python train.py --dataset="single notes of musical instruments (NSynth)" --loss="sigmoid" --text_encoder_norm="layernorm" --text_encoder_drop_path=0.15 --text_encoder_num_experts=4 --text_encoder_expert_mlp_ratio=1 --adamw_lr_other_params=0.0012 --batch_size=64
Rows from block 4 of the text encoder of a small contrastive audio-text model, named by matrix and row number. Rows with one number within an expert belong to one neuron, the router's apart. Each number is 200 + 30 x the weight over its row's rms, rounded and kept within 0 to 999. All counts start at 0.
Before each expert's rows are labels from the 100 texts, of 14976, where the router gives the expert most weight on average: "tokens" is the input token at the peak. Only what is clearly more common there than usual is listed. The data: single notes of musical instruments (NSynth).
# router: slot weights (text_encoder.blocks.4.mlp.router.weight, 4x128, trained with AdamW), inputs 64-127
# gate: expert gate (text_encoder.blocks.4.mlp.gate, 4x128x128), inputs 64-127
# up: expert up (text_encoder.blocks.4.mlp.up, 4x128x128), inputs 64-127
# down: expert down (text_encoder.blocks.4.mlp.down, 4x128x128, transposed), outputs 64-127

# expert 3
tokens: "t"; "1"; "2"
router.3,226,209,220,224,241,183,259,181,166,178,252,177,152,216,240,212,140,235,206,168,199,154,196,178,217,193,180,220,157,208,219,239,232,135,210,247,235,186,202,200,219,212,154,153,182,269,206,204,215,203,168,175,230,198,216,195,229,207,226,156,206,196,168,192
gate.2,193,231,142,187,195,221,237,201,169,197,217,177,206,178,228,238,215,228,193,212,176,222,230,227,206,193,195,231,229,154,251,194,213,206,197,259,234,218,213,134,195,186,156,214,186,239,197,191,228,266,207,177,179,188,155,227,144,179,167,218,226,213,159,189
up.2,176,203,249,191,193,154,153,208,215,208,203,234,211,218,187,204,227,159,225,205,205,184,134,178,164,213,207,183,218,258,169,196,171,228,210,135,187,226,219,182,176,235,218,210,212,142,240,160,181,164,218,241,223,173,237,166,230,188,216,192,149,206,234,210
down.2,208,217,171,197,210,227,265,205,190,151,179,199,202,214,212,236,207,177,155,226,142,196,257,210,235,199,187,214,166,225,201,206,193,228,153,174,232,193,181,150,202,176,160,218,214,199,202,141,226,241,196,197,191,162,185,196,127,217,152,201,205,175,175,179

# expert 0
tokens: "e"; "t"; "r"; "v"
router.0,162,225,209,229,220,235,191,195,232,220,199,208,218,183,176,155,152,193,198,188,158,205,197,205,169,236,153,189,217,237,175,186,183,169,178,194,197,189,221,227,184,182,222,198,244,218,224,183,173,191,206,225,200,202,251,243,184,209,192,225,161,173,171,196
gate.2,208,167,163,182,251,251,206,227,164,196,173,196,239,182,260,173,200,223,179,157,202,151,210,238,239,201,211,127,226,183,182,263,178,197,187,255,206,202,168,179,218,208,238,184,271,171,205,151,204,217,181,182,216,199,190,166,260,201,205,182,243,183,195,224
up.2,223,158,222,202,232,134,219,200,241,169,233,233,217,144,209,277,211,235,163,200,218,151,217,181,141,190,275,242,238,192,202,156,239,222,234,202,203,184,224,162,247,289,219,214,189,224,177,206,178,203,159,184,233,201,171,199,199,216,231,207,198,151,214,180
down.2,251,160,217,186,127,165,187,176,226,188,257,228,193,184,173,196,209,207,240,195,117,188,184,160,178,202,202,177,201,193,124,193,252,152,190,199,202,210,238,240,195,196,175,202,237,192,180,239,180,122,200,190,181,225,212,191,190,195,154,115,184,247,194,162

# expert 1
tokens: "8"; "7"; "s"; "u"
router.1,192,213,193,227,197,164,228,190,155,203,201,236,248,231,183,245,165,187,199,213,227,216,217,202,201,222,195,171,212,201,172,186,145,140,177,150,236,223,203,127,194,245,199,255,204,148,223,202,146,236,230,240,217,213,227,234,170,177,204,186,206,190,187,224
gate.2,224,185,145,163,182,208,202,191,200,233,244,190,247,197,183,168,214,182,214,208,158,177,180,216,149,190,157,196,205,296,180,148,227,219,218,166,191,194,229,222,228,185,252,237,268,197,228,230,220,226,175,233,217,247,158,221,208,150,203,218,206,153,257,217
up.2,197,261,213,193,232,148,214,212,223,162,123,189,212,153,228,212,165,137,198,207,232,175,208,171,227,192,195,194,200,229,199,204,212,164,171,186,186,226,223,180,231,186,195,247,137,179,193,178,187,230,216,196,235,271,191,179,198,164,267,213,227,232,217,161
down.2,265,197,228,168,197,183,187,207,174,231,230,150,234,175,103,178,186,202,237,200,166,169,223,182,217,126,168,178,186,204,182,236,208,158,216,136,196,182,192,158,174,181,201,206,172,148,174,195,201,182,136,212,211,220,151,205,218,151,185,193,149,169,222,197

# expert 2
tokens: "t"; "o"; "i"
router.2,199,160,213,195,184,209,207,175,252,242,205,218,185,184,185,174,227,171,193,215,173,221,203,228,201,211,211,224,147,249,202,203,128,210,193,186,179,280,198,219,191,176,174,239,201,199,189,223,237,197,217,252,231,163,258,208,265,208,243,190,232,156,211,241
gate.2,244,224,190,198,171,240,233,220,120,220,206,194,214,233,231,230,141,244,214,215,201,145,218,192,211,164,189,246,192,227,204,212,221,153,199,310,190,167,169,209,221,261,183,186,185,224,194,218,178,232,173,187,166,211,206,189,207,183,250,204,200,217,146,215
up.2,145,197,216,232,221,219,180,198,159,255,185,217,196,177,173,225,216,217,224,198,218,197,224,163,176,228,184,238,284,217,247,196,216,134,272,255,189,172,159,168,191,184,203,186,226,239,166,207,201,185,168,176,241,195,191,203,171,158,234,142,211,205,180,203
down.2,215,241,179,232,219,137,242,254,261,215,193,210,169,188,225,177,172,235,216,188,204,181,218,154,219,230,211,197,234,192,211,200,288,154,223,266,199,174,201,191,242,177,249,184,232,212,180,216,156,191,224,189,189,228,218,251,244,184,222,163,185,211,251,215