Rows from block 6 of the audio encoder of a small contrastive audio-text model, named by matrix and row number. Each number is 500 + 40 x the weight over its row's rms, rounded and kept within 0 to 999. All counts start at 0. Numbers have three digits each. After the name is the row's rms in percent of the matrix's.
After each channel's rows are labels from the 100 clips, of 14976, where the channel reaches its highest value: "strongest on" is what is common among them. Only what is clearly more common there than usual is listed. The data: single notes of musical instruments (NSynth).
# conv: 3x3 conv (encoder.blocks.6.conv.weight, 128x128x3x3, each kernel summed), inputs 0-127

conv.97 102:453487478482554549489502488557501497540494506596547498553559523509500423454507468501554521515482574573573510434523550458555478521465502463495485483533541486453468545485474538585512578503479530491565501433522532535493465459395498503493492409467535481486505441410494481477543583497493519428466527563496483512518514476431485491501518528468481499475515411430478495548547506522485444483519
strongest on: acoustic; mallet; octave 4

conv.49 099:501557526534506476518545545594517528558471557440493488544474488499480495584513451475509453500529506499512448484499541476474512514519525547506447572525551437442463458540414557539494506512489547514534512456533515511449475546519533468522446506439478536434536532502478523458468450510460520514533534503479517527564556429430471417492423500575546485538464428565466519482492568552517407505506
strongest on: octave 3; pitch class F; note: F3; note: G3

conv.67 096:497486510467541490456476455553509528532374508549507517503487478495555547476460462542470506459487524527485485502492478476474471469595535475529509510556455474506517517507470504491423467523568410518523513384573542533493403532490499571460521467442504483476494439452552587500575545496531508485520550514520526545451536538461441483546438557526438509545517500499457503562529517466507477458516
strongest on: reed; octave 3

conv.119 105:469464463494542463524564424507498500502448467455531478457478471485434445502406458496526529531485551509515495518473490493438492618445481469476468516537518536509513544497464484460567549489421439487501464509433536502442491521439486556485513538474510459487496422498535468496528531534556546463509517516506480425548558515619484440547456507449520567463468530460504519467432436473466518487548
strongest on: octave 4; instrument family: keyboard; pitch class F#; note: F#4

conv.16 093:496532437461451512497515519474479508518509530458540543530530468536565510544515477433565507471463550492476519536509484498405502411493486514462545486515516461482508492552479536566455486605498569438469466513525518558494449509512596448490529540545575514535516515464479479581505462487476418522528471436484461478470407472506479509489567513468520542498573447506469538559556516507580493496560
strongest on: octave 6; octave 5; pitch class B; note: B5

conv.114 089:446500496437488549483535568421431515506487444422477431561454561471474501469473466490535503533630491520457384487445529481472510504513495521497476491503503546519494581500519508474570462503510444488568516454540482444459493502485429511518508521613417511493535515516465554512492524528510495546497495484499507415508440539531420503511531519464497468481505542581473515504509488449520538502508
strongest on: octave 4; pitch class E; note: E4; brass

conv.69 089:511491479480515442486468446515554472514519510454481432478459487468513551468477484510518513457483518479464471516520539433504497539434511461460528446504489485553488466508518579545467472501525452548420494515498511493483486542507500513429497439404472487463532515514507597445498547504459483506547531489502545542512555471490515556532423481532563467442622507495540504523608521483401483455603
strongest on: organ

conv.42 096:486487532464440459500617484513504583489523411524517557522409463490494542497518497489477488396469451534539527500490512555528526491496554482425450479480516549475504538486529466496534562482483522456502521491534462531535541427490422510498545442464494456519470447440501466519571481523462511450476515504438476454470542485532583558571511477490481472557437461537531468559507492461423471479530
strongest on: octave 2

conv.0 104:526466520471540474502510435471474497527514489513447491479528482524465462504431538498490415478452534508533507523554494513509552534562454534514607458468506530485493517446552590501554512467519502544499431502545494534471498436518507473508484558532462480526497454473524419469500505530500476435410438476412588461418563523501476511422452494496467523512492521434463466476595527459471493433476
strongest on: acoustic; brass

conv.22 090:507477566524514521443525485507499528470551472509520513547437526540462491437525507489434448450496537576447474501521541535534494534542525493495458547481426476512513547443489452498468455537520453475445460473451479501575519555506474510460549470510539484506539481521473535451482497524453548504504549519504466486541568546480494443427472515531633557544467504573536504512434512510415499548618
strongest on: octave 4; pitch class E; note: E4; pitch class: F

conv.52 085:531528530503527503548489551533499545479510558448517471441569553497481492521478417470547444472438525472513521553472456459403483497475461516543542537520452539541561451477427503541457527540497536515450541500457473487539555434499527545522474540591508455503538507488499440577485523503470407509559555483468526478520469534467496503535516458487605559467565565491526564553493490482457509502476
strongest on: pitch class B; octave 5; note: B5; octave 6

conv.33 093:517481504456507455490519494508500537405500514502563504471446470528448513423494532447447517494525544542440514590513506479505468486471475440474544505485472465539446537506501526542467453509481472605544537477563543457555492456460530511413451512491436479593347498502490512507512505533574501529431510573451569471539479555515510537482541478494513470515529517494503471530544511550503489523469
strongest on: octave 7; pitch class G#; note: G#7

conv.38 105:448472597388496460461466518481464580556465503558483492476593504490475476516532542492554510464541541509438527446522561500478432441516469503533484466487588427450522543441541423480508519515509538535463485455535511548528492516525500500491453487512471442566471460475486475493508504495548519508480572415504536476526498571525582460451503496534550561479471499454535524487553436498532506523521
strongest on: organ

conv.7 102:498541525490468445534402502453530515470498510509494588536516475541564468582552460518517485482497449553514482543486548565532601445599453501567499590483540496552479521491466496485541496491513489514464507497528543525491510529527461460468457551534515501532522493569539470427449497516482552515552472444586501457434501478443500467477445453459512469555500446561480483565535518449486492515543
strongest on: acoustic; octave 4; brass; note: E4

conv.74 094:478450480468554498544566482494507504566518552413491465488489511485430510541507505538526501481542443519536441487508533551461494517426542480537456490491449470498527470495508564519479491506566458461481486550592453503512561451496500527472498499530527430435462503453487481582462561561470497541496534490518534522506434452408506452473567468491463564501577468529450465513398516418474481456521
strongest on: octave 0; guitar

conv.92 121:456519542517556476514543535523512502508510506452516509579481506481451467461462541590581496500560556552532519474546538458545510461487488527484429523479497481509489516438477568519508472434544494462558522457477477476508533475518472502551515459438483556477487501429492382426556509452461444544474496611497501495533506552460532468453550532462499502474493499536568563459424450478510444471528
strongest on: octave 6; pitch class A#; octave 7

conv.117 094:586427495520513440517494500579480505557491483448474493396456497451529465514548505561548460454501513467492524474471571465536465480438478455599499569512550504526521521542479540455513543490538585416519517498458534504434486522495512497462524443497516492519444519514522509480514490480505565434457491476504429495528520549526497468525454512439471546480409540512485444458538603539546487494518
strongest on: electronic; organ; octave 4

conv.82 109:487541595501404507468455501548519538434506563553557434574466530534503536576487557484510495471517513514493557499491557474431479508485476510479540544458487531485475467433544558530508490485531492443512472540548507457490532571498544474466495550465425469477494489497472449441570458493453496495508431480515504459480563524515570551508562492488510456466443607512455546520499472472526563563493
strongest on: octave 4; pitch class F; octave 5; note: F4

conv.109 096:525502508510545544539558482558527489497488534542559482463507546427507519593502461551535588503525502536467462542547512474424498522484493481474533510495439536510543543537477510461549515538518489468530533463514482463536537481562440506472511462443543510549479461582465531407541481487504478511524509525476466519522518517478554477491530405499583504413451502492463497443474466503425443634493
strongest on: octave 2; pitch class A#; note: A#2

conv.37 109:510578479525497536554468581526613543493503504471513539475506492468545461562460479541529472492468453483517501491601462436587505524504522465474434440512507491560496479467486566561496508445540539539518537467434577511456443451560555520479507465482492540495517470481528496520495492584433472491458490452432493472492432474416574493475493463519468487436474513501486511450508549544471449502502
strongest on: octave 3; pitch class B; pitch class A#; note: A#3

conv.55 106:442481487508517455523549567472519557494519583479562508492483478478495446505522491479482446430524547546452471476486500477513468569481516514503623495512410492519550467568535500534518520477573498568584535498433428577474465498511485472450502494503506526527554537477456550507495546535473545489537491448573518520539499470454457527490497498566477504490569491527567459539554538466440510419547
strongest on: bass

conv.91 104:529455455524435547536546523527520488519539503444484538500552448489499485468523500439482537525495466390530570498509458482521517551481485446430478493534519547491593442468506410545525489505443577444536527555526513452476467491485456500547536515509507525436500508530516514449489570513543508523572553515531477547466502514519487450534479460536632420466530517572435457503516503484523476462486
strongest on: guitar

conv.84 121:442460459477467495540489457545490438496507519491549549538449521503497545564485531466446422505511485466579416541507499505440553473522447534522595493533509418426500493520466493591435529545482446511511479483516493532469534457494457537537498504541524488608522492478524445540514545502504509519509445520504438480512459520565570574544496524436495476520568475468533527477565495466523514459420
strongest on: octave 6; organ; string

conv.115 089:556551520508466456559475537521488595463515501464510466431514455490492464536532539449465482507469462469525640549440464480524535536487501485440531532519433560564566541544500469567481557473482455455452515492487501482540499469465527506528504435565539411483534529529478505487527471554477512490482503502514486512479517508465493514594545474544581451505493435470458470485515555513502589444470
strongest on: electronic; octave 2; organ; pitch class: D

conv.61 098:471595522483515485470501565509485486493569537528513495560511529497511532494479517496530507551480535522543508486556534486510523425492490529472499477454461485475519505412523556516582490464448532479455576426452526546429499576438436565526496532479385514494508474470441541432434484534490497475565507443493488495495526473489507500428484465500478552441462485487494575495430547434540538568526
strongest on: octave 5; pitch class G

conv.20 108:485515510483480498490533415469489500536466522538562474483474468515435484475483514483544491532530502521556528516545518474498551500468484466464538578460445477506489532469594502509499537512472414549496460562503479521519594436479519548535467467534465498511472435526466486494443580481441525508412519538466526415470516494562553494422488559551541479511473551423500513552533551503468576466594
strongest on: octave 5; pitch class F; pitch class E; note: E5

conv.120 095:567572485521521539425571494566497423475437472453482493500468441492513487572562521583527444474497505557516458436515484512523440509499502482485602438491524438459526495489481483488606517520542548459503527548435487509484485436510507478485440551503490542483527512520494521487475489468514472499568497519486501500474508513536531496500554428475587508411468568532586451532472472544464504458506
strongest on: organ; octave 2

conv.46 105:457495425543463475443445525454496464480487429408566491460444498571452447541463473456530490448466514476390500588468483473572574486537527482442445562482462449506517563526460497515546491527520462461456510588422523511488531458541494527449446502461572470464467476516467424508518489517490519545476537485438513451463521500520473524444517513488511492446496504491569485503470527521472510480490
strongest on: acoustic; string

conv.123 086:443475546500500552496531438518498507516524540437521512481487540445469423509505474453601488504418561542509452533483486497456502478454486483545475446441436450469530544480504517507529511502536469474585536510434554479513513449469507517551497494512465456417433501460507438453485506453477533484453498487490493401502490450492434459473501476532521508482526575530449543415432575570464452483464
strongest on: octave 4

conv.30 093:501556499467485491512535535558491524476498522502461462424475459441412505407532534519477478469461519486454551446487440511471457511494493452541493467485481455519508459426561485490532404520457497475583472475508538513474441488504495520577553519540529585496561470568483438539505484511447483552427488437509464485475453525576478500552534494576537478525423443511503485487504562541432494471506
strongest on: octave 2

conv.104 088:504488536536457465600466465433536514466519496454517445530541517512479467537482436467518480485419532488432518470420525498456449495554413446544598488547531486492515521496489455525487534479517452562463489520478454474511487468523536449473445463503466493594494575509501597486543511543443510518589456438517501476554490505452518500501500432488490501515438521480531507478428567476486513542556
strongest on: acoustic; string

conv.2 095:427479511469507535496515562469451585539518593446477478454539498533498486514432501535445448488519466477502479509531503527494566577483467478478510489466483469501474435503510508475519531429430497487565491559471413500500482466495502502503495494487505448450468460401494517536501459384461530484490452458446533525518464442502535511465491492523541539401512561578508575495425527459489520469441
strongest on: octave 6

conv.105 096:519508578495472538511485482491419452464496543512517453469494536488528526536444441435509485496508452494519530533552492464426509516526470537493492476530472534514470486493464478483539503509553493550490462453510426470546514577478435397480567586535439485426565513527543474510455520430513450448530477491533535505552520509441499433470393516507494491570587489519514482432460461447533465530530
strongest on: acoustic; octave 5; brass; pitch class: F#