Rows from block 14 of the audio encoder, named by matrix and row number. Each number is 128 + 32 x the weight over its row's rms, rounded and kept within 0 to 255. All counts start at 0. After the name is the row's rms in percent of the matrix's.
# conv: 3x3 conv (encoder.blocks.14.conv.weight, 256x256x3x3), inputs 0-19, a 3x3 kernel for each
conv.153 101 [137 205  85 103  96 155  97 146  84 171 161 146  75 138  99  82 102  84 131 159 119 210 163 155 159  96 131 195 102 145 161 221 126 125  54 154 143 160 127 103  74 117 143  43 117 118 148 142 135  73  97 165  67 173 164  96  90 150 107 107 174  98 111 205  72  69 150 173 141 108 172 125 118 209 141 109 130 120 124 140 130 148 161  97 126 182 116  90  87 117 131 110 179 137 179 164 131 156  98 149  97 135 141 138 208 124 155 107 100 161 129 139 125 111 124 114 117 110  86 149  75 163  89 150 171  70 138 179  94 115 173 117 137 110 121 202 140 105 161  68 149  86 195 128 113 187 121 105 112 133 126 145 181 111 162  89 110 150  67 124 192 185 187 240 137 157  87  85 134 106 172  95 122 129 128  75  91  91 200 110]
conv.154 096 [165 136  88 111 158 110  71 122 104 109 147 148 131 106 138  86 165 125 124 184 115 103 177 125 140 195 138 140 180 103 155 144 134 103 158 131 155 147 126 142 111  88 128 150 114 108 100 184  54 110  96  89 107 147 184 145 150 117 136 204 117  88 178 151  71  93  95 143 110 124 112 123 182 114 149 121 136 154  62 185 115 162 126 135 100 156 127 147  91 113 190 130 112 149 118  79 155 141 136 139 152 167 166 151 129 151 188 103 124 120 130 142 145 120  83 136 141 129 131 125 147 145 107  97 129 118 120 172 122 149 146 121 119 129 156 109 139 108 162 131 131 149 174 127 218 140 107 115  87 149 140 168 153 152 105 116  92  77 114 134 158 143 153  62 130 120 141 177 114 201 130  55 140 120 137  99 184 132 114 118]
conv.155 093 [180 116 116 155 172 125 119 139 112 147 142 139 168 165 113 135 151 124 162 106 158 108 169 150 157 130  88 169 154 125 125 109 142 139  95  93 168 112 140 142 179 181 116  87 132  75 101  86 119 146 158 173 158 203 149  78 144 131 132 139 105 144  87  72  74  59 174 167 137 132  99  79 120 100 149  64 115 172 144 177 156 151 159 100 133 150  97 139 124 150 148 202  58 144 108  58 159  67 150  83  90 140 190 125 177  87 155  88 167  67 143 110 141  35 112  99 105 141 143 129 132 134  74 121 127 131 162  82 165  68 154  71 144 143 149 142 119 119 134  96 123 157  75 106 128 120 136 120 100  80 108 160 133 131 122 143 101  95 108 151 142 128 129 144 137 102 164 144 129 169 127 139 148 165 145 105 124 148 142 147]
conv.156 096 [123  91 105 113 117 102 182 186 107 223 133  42 138 134 175 151 171 137 193 159 139 113 143 122 149  89  98 224 101 100 128 127 165  71 129 140 111 167  94  83 130 114 141 143 152  99 107 107  96  96 145  78 103 169 137 135 110  96 103 123  82 175  95 105 128 130 155 201  81 129 147 148  96  72 178 134 155  95  91 131 115 152 125 159 134  91 132 143 151 127 131 106 136 157  83 152 170 127 173 114  85  91 129 166 134 157 127 111 133 105 138  71  86 125 102 108 138 109 124 158 125 141  96 141 123 105  84 153  88 139  94 136 176 182 118 126 124 157  89 124 144 169 122  67 128 172 117  96 134 120 134  92 146 163 139 127 100  88 141 114 126 137 111 185 148 104 113 142 152 143 152  78  59 101 109 135  24 121 164 131]
conv.157 109 [158 101 124 164  91 136 135 181  97 133 181 168 127 104 139 117 174 135 155 114  94 153 151 183 120 180  68  68  83 142 198 154 144 148 134 146 103  59 162 130 142 124 147 136 192 161 112 121 108 171 118  69 145  90 116  94 221  86 119 129 117 173 119 160  60 170 120  72 130 110  88  99 126 163  64 145 136 101 139 151 122 129 106 102 232 120 135 169  94 139  93 175  70 101 136 169 140  93 172 190 104 115 120 138 142 143  91 102 102 156 121 157  53  57  94 164 109 116 137 153  89  98  98 161 123 116 120  93 141  84 144  81 171 142 122 110  81 153  96 153 124 132 133  80 126 101 116 151 134 118 121 162 123 123 166 139 109 161  70  92  73 157 151 148  96 163 165 159  99  88 118 151 143 159 152 113  47  87 172 105]
conv.158 106 [105 109 143 134  49 130 148  85 111 126 117 130  84 129 111  94  99 100  91 174 131 102  64 133 143 104 106 120  83 151 143 133 123  96 112 160 151 134 121 112 153 148 141 147 120 120 147 116 134 100  90 138 160  90 144 106  37  60 164 128 173  58  90 151 185 110 129 134 139  91  58 125 148  82 121 127  80 112 120 123 211 161 131 108 196  63 143 125 150 111 121 134 130 112 121 110 150 132  68 131 100  97 146 132 136 143  80  97 152 124 155 121 150 134  71  94 155 112 122 118 124  91 212 138 150 139  74 200 119 112 116 105 242 169  88 131 153 108  81  90 158 119  47 101 127 116 112 146 225 119 119 150 134 150 160 107 114 158 114 116 139 159 136 113 130 104 187 117  91 129 168 106 198  91 132  58  68 135 162  89]
conv.159 097 [117 119  93 115 119 127 136 135 105  79 134 159 190 155 133 134 138 129  96 139 129 135 132  97 214 110 165 153  97 197 113 148 116 160 172 118 150 114  99 176 124 169 140 102 151 129 175 108 134 109  74 144 114 135 100 185 167 107 122 113 148  91 173 173 178 121 148 115  87 139 122 107 148 157 124 160 152 131  97 144 125 116 121 178  90 141 121 150 167 180 129 147 177 124 184 135 154  84 155 108 178 107 114 170 163 108  68 114  98 126 112 181  63  53 137 156 151 140  81  78  69 118 118 176 142  56 188 141 128 163 116 152  69 132 116 125 104 122 105  94 144 206 174 156 145 161  88 184 170 184 142 128 164 130 133 172 109 121 110 120 119 129 184 154 115 124 134  95 112 186 169 188 159  76  95 116 150 158 127  94]
conv.160 102 [107  89 127 156 152  98 112 145 135 171 175  67  67 151 187  92  96 170 156 155 187 207 162 112 134 140  98 116 129 118 135 106 106 178  97 133  82 137  85 163 115 137  93 136  90  88 144 132 150 148 147 172 131 129  96 167  86  98 143 106 119 175 163 151 161 130 109 164 131 105  75 122 125 123 113 144  73 210 181 137 117 192  61  99 198 122 188 124 104 133 116  72 151  95 132  72 148 137 101  57 113 109 147 114 118 115 119  96 140 170  73 127 103 106 116 125 124 140 126 125 117 149 176 116  68  86 166 185 148  80 168 115 136 186 164 158 114 115  84 139 147 121 135 129 141 149 139 162 170  70  90  36 149 118 129 139 140 168  98 124 118 106 151 152 118 128 199 129 125 106 181 156 165 213 121 144 121  88 142 156]